Weights of a small image classifier.
Model: 3.85M parameters, 32-pixel images, arch vit, norm layernorm, layers 12, width 160.
Data: trained on telescope images of galaxies (Galaxy Zoo DECaLS), 88335 training examples, 2.8 epochs.
Rows from block 8 of a small image classifier, named by matrix and row number. Rows with one number belong to one neuron. Each number is 128 + 32 x the weight over its row's rms, rounded and kept within 0 to 255. All counts start at 0. Numbers have three digits each. After the name is the row's rms in percent of the matrix's.
After each neuron's rows are labels from the 100 images, of 14976, where the neuron reaches its highest value: "peak at" is the part of the image that holds the peak. Only what is clearly more common there than usual is listed. The data: telescope images of galaxies (Galaxy Zoo DECaLS).
# fc1: MLP up (model.blocks.8.mlp.fc1.weight, 640x160), inputs 0-159
# fc2: MLP down (model.blocks.8.mlp.fc2.weight, 160x640, transposed), outputs 0-159

fc1.49 092:126166133140122113190112160105140146121051157171107141137158160130134104171132124180104166078108144108109104105159066089165188117102130107186121150134138110112066123127111138108145063121155115116128116108112108087132135181171130084060094087123188177124167099154100199083165107097119118150164099103175142114132113132132168189082106095144110156147109107133186095177198068088104095161095086073107072110163079130175111157129137170124166138165120124159127113117187177147134118097141136
fc2.49 079:140078064140081120113168110137105153093155070100127096105107174151155118083092146142150121144192133124164155214139179126108042153146096099101166117114125161143183158138131127178134108165137158116091151117114128162134151142073105109124155108112039109132152192110129068155122123141100094125076136209098156100150127102138128120139148152138129096121078137148087151098114157164164133098124168197137166196117133138132181112148101180114127084166098157139173138150086144095108180166141062
peak at: middle left; top centre

fc1.428 072:127197170096149121182167133122152194177140135131121179139175104093131106122084106128147122146128130109149158119139164089148159149113173147105136122157118092151130157162049137102172100145128151097083138069154106140141174120136077143133054135155173113090146089161132126203109126129130153109142107103108129134089144066062087177102155116151098145127125184183105120106198080141085183107152166088114132170123045154136107162111093101166126124132102041135185150085113129137126123129172088
fc2.428 055:103109087159129138099107118148136153143116129146076129125199119085122151188179133124164142215118148145131160173091206133111171126087127144197170156132161127147133113152155177116090127138116125130143167129113129128194101136150140140171132090144166087132141108063094069150162086130192102128109091093135120058208166077187145113158146122110124165181090154116180064100075035125108160151135110118125115105097137131111158126176121107103103121132122111148110130124058104171143104145139150
peak at: top right

fc1.307 106:132106122091134162042151138133140138140157092140176122100097132159186151109113145171175165108150068151088137130166092107102138137106087101153089156152111159140150116116101108125151064145136095149140098180107110118100177167143119094085154149097130093112156097211138139077219104166108177097128124165130128134050145086155167150143174181167127135118123134124070148048181106109137137159133073135127104153148160104137091096117114141143136145167104055166155092186131154108117206153145136
fc2.307 086:130128131133124192097076161144124108113143103113182116139118128137109157074100188110108217152215114067136111075204165137114146134162115096153108165082135109119114127152169111112104135136093093188119136096127151104147111085122118167110081080165085130140094146094094101170169137081134090147111110105069141104135115122130102124124119050138186121052119114107175132155139139171167092111160142114045157111134074102114180119098114124145114077146143177141122195142131078113138144112069127
peak at: bottom centre

fc1.357 099:116131111137116083173107125126161152100112140127137169120081127132176153125123139177103120010107069115203059156070160145151115120118102097118109108131140098132170082102118135175101100072114146201155196137083109088086098130027173089145101074162088166101088121117145117134125141169060157118117139133129104155135137092148179103091128127152125139099146161107112104178105120156104168147102112082099066142166140135127101139138139151152072165177099117149145169140117110142088148131165152
fc2.357 114:129141157180148176128095146211128096089120131179204099038078089101150150134109102090138152149111151113114122042125150112124131145084155109086126159085121134132101175132118176162084111070113121157118154139157136154152154110093117110172148096111159127109145124188135084125170149103186158147190168110088115072100157139117139046131098139126105115077082096133094152076169105067134138128202138128140167126083110102124154091139152133091161153139130095070106145138112151123135108090071111
peak at: middle right

fc1.163 097:125090083124104101115090105173151103128095132115177124166085075101099098124144118142118160115150195143054190104148109130103123098108156148099042085143162148170099135170114173149101123083108166203128088091151110102178103162137128127086163075171122137203180097107151104174179123060102112150162123161137126178156150131142113084118142171138112099100132106160170143151125087185130136107115135100120163180153151137135053144116126099101177089092146173121145111094153172145169172106157123
fc2.163 078:106132121108120050105174154125129128155127068205099094145166157170075114138108146192116088155139101139166089151095138144113102151124074114106173123121097058103154132151136145145084110133155118081122157125083086156138084163103139136168169148128166161150109140217068135124163112158089099137168163187180133048113138077114125118135139105133161144106126145180074106087133141163140146107149130125157114132081138181078084139167100149068143093106131136151106101133139092115038082121139086
peak at: middle left; top centre

fc1.442 086:085099142061130141113149101118170142151100166147109126189143106101124143088170142116079132126097193089137108160170113255117160160121141080109078081137057150116169160143132162079094098099188172118107153129130155138109118199140160092135133167152156144092104144153165124109065132099121087126157113112153089082120156141142129183138087129115134130114085134140126127095125081149115094158130069197076198126199116100127140099134101144130153141112089152133119164116112150186095102137098161
fc2.442 078:127117168150118104140113071141089129132106066197155134094114160097157129111136198111141071074099119117080100126165151081088130122099115083148062110143140120128077122153158112132100088109089097159135119133123169116150137143103125067132141175088121119117169118138052136101114141145164156130163194136178199152171165115113109113090143154115151107134160213179125166126188127083103136161075084136155164131148112145083090136084152087110083159165146131099106093180134203149116187103145103
peak at: middle right

fc1.406 129:073148133129116136153146093093079145113107137142069063131137177114116089078122038201119151085095112122134098122121183161189153071120124151124118115095152143140161097193144171122192112083127140192111176163073161125159152139162132137141068085102120152125117104123114135187170157173099158109106114106089089109177125101111121093136109149133129123125079177086138145103149153103128136162103116196093159091102138170159124126139184104138142146106180090166098176059134142105136178113081140
fc2.406 137:138083114144159125119089155072104135138129147129139152136155137127131105156152094156126146073187142142120116103077134127111122209100129130072161173140098134179137114091091121120081069152167121178099131130126127130121078143108132151117154131168112073105121120107126113077148033104119171098127189115124082099110169158161169150130108142145134108153161084165141130220189188169050118110131130093192116174117140063136088094126162143075183120132091160100144177170167123163095086146127106
peak at: bottom centre

fc1.3 098:057114122125120080153171142165165117106082117109120076130106157100092132182151077160133148128107106089126125188130155106144142108139189178062135177058119092116157105147133076122134095132117189167086188107120131179132083149093109132156093087134077094120108090093150119123170122073076108083057130086176138064117125117167139121195115097156151178117105147082101103143182137123117154169129102162117110140075136135166127087144155156120134097109110082094100191111085160124110114137162161
fc2.3 121:199099141168151188174127137105116118111116101135147092131139111092128149047133100071099179091157142172167140073142157161161105093142074108140089133072141106133122113125142163111136084071166152137101107123138084137152129173196124120193088101133147151125129134140129119166124149169122153170152187146026143144155162134162147109094109077147185116150029152157100113160203100111110146144104107120152154110091129101107204105113159158130157174106157113082136138145160125103139115110133173
peak at: middle right; bottom centre

fc1.422 097:116104103085121048078112120081162117135100146178123112122199137091138081149164080131169135138134138095193114124163104113204160117134158152112060106145083134152093108138156116060066095090168136097134100100147103114072124091129119148092136120162156130082175116144131136068126144176121133126120074136120122143067150081120131187099119107067144163131165105103103129102094129207184100180115116115179135101133101102114124161119139135158048160133133170154130090192118138081160147091142118
fc2.422 073:174139077177116151135102125154127124152092103085111117156077121108118142127127173116130108120176107141080086133111146063064057123092160114081133155124136118096101137108108115155104110099082120110110125169148160080184086112132132066106167115133115163145090087091136066141096145111138099091112117123106093194140065166107160112190131144166119159126147227081154160051145093140118129029155106128122141151128141170110118129145169131036139137133117100138126155131160097139100104176074124
peak at: top right

fc1.46 105:137156143116171145144081119122106152166118117105117106093158105121164122117117102091053138118134114119107119091073164152171156196122138088131137131097092123084096137121150154135117189159139119109092135121077082105128156149114156104072056139076155176090134118138145111185073111192066091077117151118121166190079115170079135126166180100134104137118078126096125061142159116066119138176161098130149096095157083043107129065139119133110121092144092160196123092118150110172151120163150108
fc2.46 116:091114161120147166148164137138162095079126138137177128097108166106128173052084156191136110124188146135150115098108134168142134162133166149084149138084168131182165132083123183142167145094089117085152119111116078140147106119091112154145127123157198115138104088165131093113123090097117102130122137046097163048102124135123142081158105169082110156144102155176126083088112059190124119134155079116086171159117176150123119134092119224088121105149138131105103125142112133103104182051128132
peak at: bottom left; middle left

fc1.219 078:151154102155177169127134146125148233098137143161199124046164117165188084172120141151129145107128053094104153115101153139155107180099124125108101112106100105131145109097151148112111070146145163157090107149147140037077076090113143154161149126082081118122167169139160089083089154161096116104144141116143101149116166123116083178099094167127160095143089126147086103109181072050158158114088131095147106120184133102125124111095073178124102142155140144123124152148135113107080143164117107
fc2.219 077:156099106112151135105156150174120157084128121178117108136128079132081024134127101112142109160193165091132108154089136156162210115088143126101108108140148077130146142145141134185108140111149118097152146135169132153134166142161137132135090110142156064049084091141181117110117150137129113126125104104177143146115175106153128072085087124123149147135177098151155102142156106135085058156122202142167134153109152124106104224097171095097136142174121088160157097136127091082101062053131121
peak at: middle right

fc1.96 082:100136098173114082148098145155048154097136086156147202147113165102120153116081098183143143151104101157131111170181155151145100083163131114123118103159114164174106104142150109132181094126156213179152096144154107117125097080133120114113106093124164102083097082185118151152096128118152088113168144124086106136182137105115180103139155150132195148124110182136101114082203099089137117079180125135107146066137067131125177191108159152103092148157103073104135182187143125107136139134109159
fc2.96 078:146047162110173089102130137145165116134154148138160128138153127130181060118110091107167141170141121087122186052096165143137121088085040077071097126124089127146185167200092177130054177132147091148136122132101119098106136120138130092140107146078135094156124153132107136128162096126112081125157110148184223128097192093096138129178114165123106160158160124050144065116128131084127147123151157094100132134123118112116150075130146093138134205107120093134120144118132108133115095121103135
peak at: bottom right; middle right

fc1.486 127:106178097159147156154083139149175064120148114139133248128169081158092113154115112119154143114130156167130169120129162138155124156121099125166132113160096090126095089165143127118165150143174121142145122089127105148125086100056130103107081154044146149125099131153158146117139129157141109129148169137105104053126169122089087147092131117151145088073133098136150162084079131133093187079147079112112098095144132201104142085134101137120181133078082158138163117103048148077177120125176174
fc2.486 100:229055116136120121151098118118131167144147054130136119090075163092104129143177184157150138120190127122107123103118070140121132083155154179113096146103127159115136134157139105125136187116110157125112129113179156091127115122151122139130182133202048126050121152166067059052117129149169102082108084101138192156116090134139115158135112078121107147151147068155135129179090152090157160148178149094115127166149145146112113137100122099132157151195159149133181111111134139132085131166129133
peak at: bottom right; middle left

fc1.395 092:151113063112126098122109074122170168181155100129125192136188086155091125146042108152120153142120120135194112181105102138143139158144174188092094148188119136170082121151179105134146107179067084126105141119126143141155144106174199135129177153152178121112116162142107112097050133124105113092122184153071188125183100124094140142108149123185126080102144104143120158127150116160092145155120161087092088075177175130109119147093118112104156130125148177138149161068088134147141138081140114
fc2.395 100:085091121171137153131132121186138154063167144116159173165094143113099162112174132110133154170122125150114136091159075087097181129146193129146140106077179161129137109164116083126159172113177080152128059115094149158141156170115135182098082098138085148105155092110094206075130104117141136112121082078094120101114125108100140127159091155070118098123095170142211172103107140094133129098118150156143149176080120164134106122099169133109079199148123156157127068111107148149106070159183156
peak at: bottom centre

fc1.605 085:102120143130161167142056133118104157133133135126167144085143130085108126049109137159144200160101132112161130096143115215156109098162149140108083170160171132102163080127087056148128089118133101149128121177136110189160068131159111091133155082175115108144141165082166093098110183185133110106107128120085113129109174105133084138177134184128137113117127095103235112114159141094104136117092151147126093117112106107121124161135074156116122091158040142107098133097091130099126163136106054
fc2.605 093:135195151083140129162158134070145130080144173151088072079137137194114103168138121151130085101152078126120155192085123136071132082160091088194140117132118085158129076098139112120090206103139124152050153143153166127152188171149127134129152102121168110095124121118140102117179077101111118126109133193150136129100105089140095119115132084099090138148151156167115138089132143129130103070126110076134149136126104147175072108117102197139117128105165035142105191129092150086167148123155098
peak at: bottom right; bottom centre

fc1.347 085:082121173131077122095100115139124109144091174089102129177098092156176131176076077188170098153087125096115116119133100187153124098082105148107140155061129150112133100095153166113128129167102162132186126127084100154092122096127106057170129155136148082169162133133148188094111109088114179144177154124149088074065185116145093082075143131177086036121142126119154127142127146114163148130103189125061117089110112156137118115161138093124107083168147124148064152137132140169126142176154137
fc2.347 082:178147084120121184098103144127142074090197162125160187088127147178157142134134125074129110126094146105124096093150120127200120194118095142083127192119133102110166144119129090185137121109112167108144142150180124174117143160089129098089098123109165106133148092138157096154120147171108144148106109135099095134144085105147088129140160124140134179161131160077080101192137113129146121160202094169130178089083115061152123115032158166077159108094066092157142157132128110072111086092131099
peak at: centre

fc1.252 108:138103144101118105174141129202141167134136122165136138123106154114127125176101103131170133155098132113128119183154097093113092106095083070159141120142177166088206140114087186147153125139151151071141135100045179115133123172113149098118145159147143149079126186142134128081063086108207120130160139132129149136108121221127152054116113124177143126140117167146132172112108152161125098194090148135160103112095170113133179114150073140132153121125164156110156130043140056098095113143086115
fc2.252 090:127115150107141087135138185069139183151124135115096083149136088103137137179154189096168078112158131164086117095119128091093145095110067158115087159098151120125126108194123096122112197132121130185129130124170129123110133087136142126167069163126138053131123121097093132097150145112105114149095103099116055131170141091131123131162151111122097117068137108078121100127163048076195135076140109120118171136132114158133034139117173107156142113142098131203085154168150178138166137089191154
peak at: top left

fc1.273 124:099132148178114088150080132101122150121149143151131111116152076085143085104130094123133108164108131118179125184200160180110123110239156113152167094166107080192147068128155148105132125149166118159118155147148128134113084095101129100108104175095152088160147083158060120147129137145183102091104103102144123141107122168057170184129164136165105135139117169059089107153150140188104158106149145064105122114141086119094054118177123115125144190153167100175138155120126112155149116169087132
fc2.273 092:094091099128077097157140115165135144141071113122131147156142146131188111127128159158142099053141166114130134105164135125140177144098099131125116137162148124097108155142140137202121208129087160104140092139107078132128070142133165123094154045147125133145151137156218063140132177097069147177132152197112143090133105142143078134060126212139136135114122143171138095141128124110171191109109115133199183073108126156162140161107072081135155089129080106106097131138120115109119173091151155
peak at: middle left; middle right

fc1.19 100:152107163146105133191117103158154109111075159148095129118182132061128205186138152153124137138131119138115086104159150137155106140169090166162161158139152142131130172138139106166134104136144149115197143152130133087110087198098101041130099142128134142098150135117160153145112111169181144142120045133096196115132131194161112087112137180150174096178121060181151121118171132139188155128162088099111124085105122114126183154171125150132160127140147128130112142160084164095122159053157056
fc2.19 083:194182061143115133128119141141141093144140116131136112184140122196108127114068155085148150157119108155174211155117094168125109109102110104097131158133158169168097126145130142143152234051148127098131166138123138146143163158187127130111141153185120055108146164086061141108171103124129120080104162124138108096090112119084139202075134070090117163135119131086146130129153088129091107127118176161125118138075140129140078166162073095170127158082120135151166110085161097167143130163122141
peak at: top right

fc1.626 097:159133126143162153146131109118119108149087076152127114155120144165117130167079117148188129143111120087123150083127125115140127109156103116153167102169131119142084143156073133112115096164133177123083072113096179144109111068037154114130109133155138149089124151141129083023106107133122214138122091091107182134090098129102133103175135121155105093153131105147178161110167131093133182054142147180221188199143137137091158128115090120130130142185126190165131156128078132127159179125109144
fc2.626 110:147169153152160114068116174158137165192129105104138081169072100131156169150127097146124101091147111156146071169127131093169119178129113114140102125173143111175126129154140054149086088136145075083085122112128081184099092129117162144105144091167102126154113167124128173171183105151168101144183141146086152077161097086128083082101100153134183146102110183140083076161084167094153111118117153059093081128124127150124186086110204175110122106129145108130109100164109147160082099147138127
peak at: top left

fc1.164 095:097160138124143118142178113178138139115069151127143147118162117132142111155126129136120144155092116102089123054112180089138174067106118114096073129158141101122175178201135126143205087112147135146095151168131185127134107159167098129117217169135147102103181171116141190111162086112154121132159142106139093162121136114128113053164175171083105152108150121141134148100123077156112161183114087159160151098137178074164137087171156164145127150123155160102179176092118147146161167040127122
fc2.164 085:126179166107069088090089147159172131081120149124096096164159133122145110141110087117157110145077119149108147131100160101138151112128120115132137129100135176140161114110144180084129113114099188115106136072143135115117137086068173103112139126113102168125120080026094150125186160170110142190117136157102193128192105087118114177111125083113139145111100116145084182181091091122133150169079109140114099127144153135127175150131165116151110211053152116141125172169108080186137171108160051
peak at: top centre

fc1.155 100:104127134115147078101108081127103076098097100148168126139110077112164190075115079096121145103106121124110101126130096121120172127124080140124122121169151103120124131090150129122110095135133140127159165149090142089163140120182113067138118097131148122147168086076099160113124111126071071115096086110140107139094102135110145048041148096143119123103077095109200130052142146140094151074154108109101155055142185090086113141111099115151205073047099064109142110119091122089141071119133142
fc2.155 081:195118130112134200068106132132139114166126123093140109165164091126092041168075079106117107199192136099127182130087155116079114142158136084142151161139059108152130149117140083118125194111138085095121159135128101144079113088136118095118078196123080150126126162150060147139124075124157144149121150127122090149135165117147122188151112084117120126142111126132099162127112129130112106144171159142073098176133093167137124171133100137122131157158181156157130138179112168188225130107109073
peak at: bottom right

fc1.378 086:123120161112193101176109118165137178168172152130101121160150129147120074119145108153180099165136181113107087147130146150111118102102183113096123193141107145137143064171099140074145123164153132130154116152167123125084121086128106100203133109075155120143130089133144199167151142138182168113159172189111096143140169129104127116130153123173157161094165160145173113056145143171086173168124129085183182163132131111130107144119155150158179166223145116167157086162089112136135156189089137
fc2.378 083:188159067108070131145098161114139118098159205116175150170175120070148166125109120153131082133113172155114117083124089164135134165106099120149137092106111169155136169114113071141125070100102105106116143158088172171123148082161149208149151109147110145135138202144144143113118133156128208168143126053106131116139067175098129146159137134145106131117113121152088105141150178095128086111092083154112103121144136142121131133102156156053077119123070159130135145159114126118148044042149088
peak at: top left

fc1.523 108:159133103139172100168103157117108153103172194162083119163110106119099111163087097184100155109165131214120093142130090157110157101166125120080150119138196129123139141118087120150116108134154112086133102107108141194179140070114145140152094121142179132154093138145109107135113115096115079110132158103090143112154108136120123157137127122131108067095142155151153048204116103134081094168101149132164120073144093091143131125121113156072037151108104173181208082153182117178162170114136082
fc2.523 130:061112180115118149096159124146155130125063136169135093059091137101138159070133124087155121090147179120141133129108143160118109187141124105100138085095112071124181129160145122122125144113147173066094176122116047129105137170103147169122105114141076132092135099141179138150125149082133116084124120106130158094102085142137127108130116133117113187197169132164131153113168081138168154117141065123128157114122082105077178131106104187103170081136148187042098106121090165143145102059103192
peak at: bottom left; middle left

fc1.183 105:140153136112158159106110125149080079133119116110146123098110159085136095140131138122146096124139186105129097180084119134145130087129148157166118097133144126078124112144147150076131114081175136191139117104123157140106124153127204162136115110077080108125125130146131138088202068110169172132162146203135132189210135070116038144160138200143148154135139180090122068097108136193134117114126113107148114114150124184124065080137109082167105125103081083198106159101146133118103172123142071
fc2.183 100:113115106144132040122135148073146105122168149072089130156167079150117156138049131152141129190116066096144087105120112148115144178117080130162159145159116107167172140112136081125139152120114102093105139158123147136111101082173056121204140172139127120117086129104182135171099134138097100065164123076119066130117045119112155169140100085109160110130089072187139179196142135099125159130154176115135180083149110143139154141096139114137184154106109151126162117104086127133140076085141162
peak at: middle left

fc1.549 121:117108089115114109180102143113095167184131118127151120132145119122115141131120167151102097166196176107075177117150046153144085123163146105094094164121117203148128147155116131168098157142158171109136178189217055149140131144096107107104100168154130122137152153177180160163098168140103110115153127160153089186200129138118174123083161099119133198140127105169113112123150113147131164149169134054127112117102137144116101119088114113072094136181161146164108116039135162114162170118152137
fc2.549 099:125108079123164089079153124151117095127103115129165127172139113150105151150203103135126106113071116091178173189113136116136121177133154091115179111153125072100088057177148172067100170161124101137112114082092142131121109090092136150120176097119124147103125135138146135122103102219129138193156076134152142136105176153166052167144071167098162120137168147142136152184086156145122113145110110177138126157156137198120146201179101153131122134132176055175131132140096075135101126112153115
peak at: bottom left

fc1.624 107:114156140135086166146142111099172121117113028154151171178142124109138142125128144082101133128120150118108120124103122066180119147119110109105130161130066109169126128164108131107107191155150183139154138164160192106106063096139150113107084136087122176102171154138123127097159148145171162149160065091126151038090100092085104120056129078109086124144061161111051167092135102159102119125178112087100128092094209114148134139141101126137174133093131187145176153119100144136118135120173124
fc2.624 089:163125107091110119126075194166131100172139185106124074092155129141156065129117110138171087135167132064128108108127168140085111090093130147187121118151137117107096139172133120172146181091139079102131102077162101136117136126151111189141114169153124099093050138165101177064097143147084104096069153122067103146121154161093169169106136111141138112136209072159141095127185126154160147121109164106051120131080106133124105126138199172073097134151131108147148123096191146089139115143117128
peak at: middle left; top centre

fc1.89 097:146158170120163140131133133114153134081183184145107120028145096141127123097116173093158132177132138122127113161154099115181147130058100133116099164163091142138110084111164094107076167128139082166174191129147170111092078101132175128103164141152077097102156112124141223151091117097077144140114113173124141121141182112178084116080189164148118101107112090141100073178164088155184152132132135142075128113142128071148141068108134129148119056155133100142156136143187148106096133124150110
fc2.89 084:144131111090104109085132137142135083109095121145163141152112180138126072162134098177139167111194123181165144139102167129071113148117101157141116089047166127181165156092080134166165143143185175081147113150109120105138095079132096138106105135095129136121090145128133119122173098178077082088149117159122124152115126140113132152221118097084143131100136111116144144150115226126088142078120156071102162124094141183162134115147137162121214182077175173133149123126107076126167108187107119
peak at: top right; top centre

fc1.526 094:155161103134139082109140148131117131192150156165166160155123112148113060092153120130102200128131092109146132179146098089111205184129150093112133131128159114117097188156109186131128139162090142163073153130113117140128127120135154143147152109190122126119140113133159094118136154099135142173056116146149093202084194135194110145115135127078142163158152131203103065102074144139125122124139079172161138123142081127109174092078128163153120131055098132198148071165094169107166127075102127
fc2.526 102:146152084104114158134083127110162093099172112112115066154125127093169142119113148163127058176182166137192125091136118155150073113130096101135143118214132146137159117141101116100103191135150119074149149168146166095133159159086136088135129115055094152119096128092134141117141126110137133116182108133150089132135095168068144140124163088162110044075137097075136134135122147109163140166112158074131083131130167122099128146192147048137160090167141081106113096125190068112067124186107118
peak at: bottom left

fc1.110 090:112157086132165143157116097122127136140053139137098114121214090131144122169121120160183132129140121103163102069166124105129180194148165157146145155125187112170135066154123114139160156138200087168079168085169154149106132172127094141132073175134126169078106081152114091117144135149157138044103114128165135116126123132111146165200123160164162192177158110143132147131134163115089123112139114164102151116133136125132116178162136178151136142124097133176158250114163183099141138135114143
fc2.110 078:204138109062178226160128189150155146109156098098132145062110128075128140159154146132065157180156094163087140123123173127180118108115174116136129119084110100089112120124193097142082184108107135171141109091180166141200071160104136127124143096147096072153168147151099128092105086112146133173152096122114190166176105148160122110096108112166121139174139137132126134121134090136114149111151099079152081156109208130148163164130116088139117169158125113147114102144160151150144088174166114
peak at: top left

fc1.506 126:143131162052128161139134050097144153146120101159079098156104144127120102198066097149162177109101099164162182147174144096094103140158161105153111077128172120108191130164117165166155129113115175157159064113130144155093105137128180134103088145163124095149122064085176156149203143136121134171101137144169146110127096184124102138125088118176127149078153111115159081144091117099081112111159115117095109115100119130065101115157119052143162145106125176171131112152151100123084216119104128
fc2.506 138:146061161108101120185129162140118107165147145122154144068150062185123127113135139137128151119150098111082065106108192098181186155139061146106124228112203093132153157121107109145161081135171150161137148154162074143164123155202108147163128150128097095134125198160089097169173110143110080194156135102126112147131091093105100133145159133125115151146101160194166168134151111124113115129134159120128158142154129105099160090131172187188136132118131102111056151155117144160161114089131128
peak at: top centre

fc1.135 093:142105125140082146146153156123092140124132056135118076070180131103092124154140131165148118089145138075122091143139125213138102104068133095103083186113106101145176135115081077109152137129180139104125140131096127134080125176134111129161131115082137175118093065094172057136166072123152136084114125094110135149066128125123198124172143118121139170102141116115153114125124216089162127136133163150116179188126132147153162181141137080126113200144150113122119113196111204169188121116111133
fc2.135 079:189198118071107150133101101133126167094119117069090085170129142091139159129115088119170176137167089117153133145085091149121128143135104078078168125109123115135113124121132133091194128086144101150131134098194131109115124147134195124145123067168131063119079137160173154159094104109137119159067123186145139126112120106133104112107090044133148120106196100164112154127076113197106091161112136147142101130073172093148139130088110171118141093140122111128136097117101066138058218081119150
peak at: bottom centre; middle right

fc1.285 103:164143119173147186079138099141137096140149124136126104173119141074093105138056132132142126131145114098097135078118143113102162086101111111080038084113169074088091086199118071188142135062148124139101109150171149157186131187141083123145182100088158082100169085109102113193129152120150143153069066127085122167094150147146114151154110152089095176068113154133156108108155149122118153129163147142146153154154096110130160121156139125088143142144161082114150136181149109087134090134049124
fc2.285 080:167100087139139166145171109106116139148076173141147106124106081114145096133090115148130091191060140112183152168168101138081134144140137158103142136151091072167138130116125165102115208147129089120069142051119157125110166113127110116090151148155060164122154132142119143106127094205129158163122176142098129138079182102089120104089126065141107092150133135092133090107128171149160188185041131193121149157104130091068117117151116113136128129152124102147070131126163153120133164044154156
peak at: bottom right; top right

fc1.492 087:074115153112126106179123160167128126182097126094167110145101162094134114119073089124242100120129115176109158151118163132171188132151069143145149114135137152165162150122062156092094119206086145102089145127144085179163147124144132137068122075139160131151174152158143076106153106150100099133181140122054138135098085142104138113132112130135111130041152093104124081097143115172145156171110133122060173081151092081160183097133131124088094120111110118136157126124072169114153091133133109
fc2.492 078:079056188167140147122180109110124089119140167100045147128144145139136146107103176117112133063172147140151134154099135154153129119113121116144128168192119092116134169128125173103152144062119138098142103157094055136102124082081138138114079113119072131109106133117101129144106159097189079117051133151100159115127096173109178122134136140138124157201147145160145122167050082123151106166105103141151083162181146069113095112122066196130149079106149094147084117112086118102166155129184131
peak at: bottom left; middle left

fc1.98 119:059133110160149114093161158191063101150156158107162165099175172144138069158171092198138077174105142114138141118128137160111132115136121144191163165076129135124149117105153047112167095088133186142164135154065095216132168137165114167075129134102112152094114101108136050140162125138120119129157118107132079105099148141124131079132150131156126171101124116152136137079140118152172139130174146084102046170082140137133135141106161161094144071087117130177101099099113078111100138092123108
fc2.98 134:136120170160131087141092127122138173131119134145104151141086110089116102134123140075083154111064138113071127190090166125164131126103133160103115129142201135171094112119168112184116148178145089167191107119152176105109121089083136070126106125090090108101152158157190159112110100126035096103085111159111144163170153142125111123102132103147075126168102092144091046085125156124134067099106173144119189186121117121164164145150094106139177132107167119192137104064126145110085153185129119
peak at: centre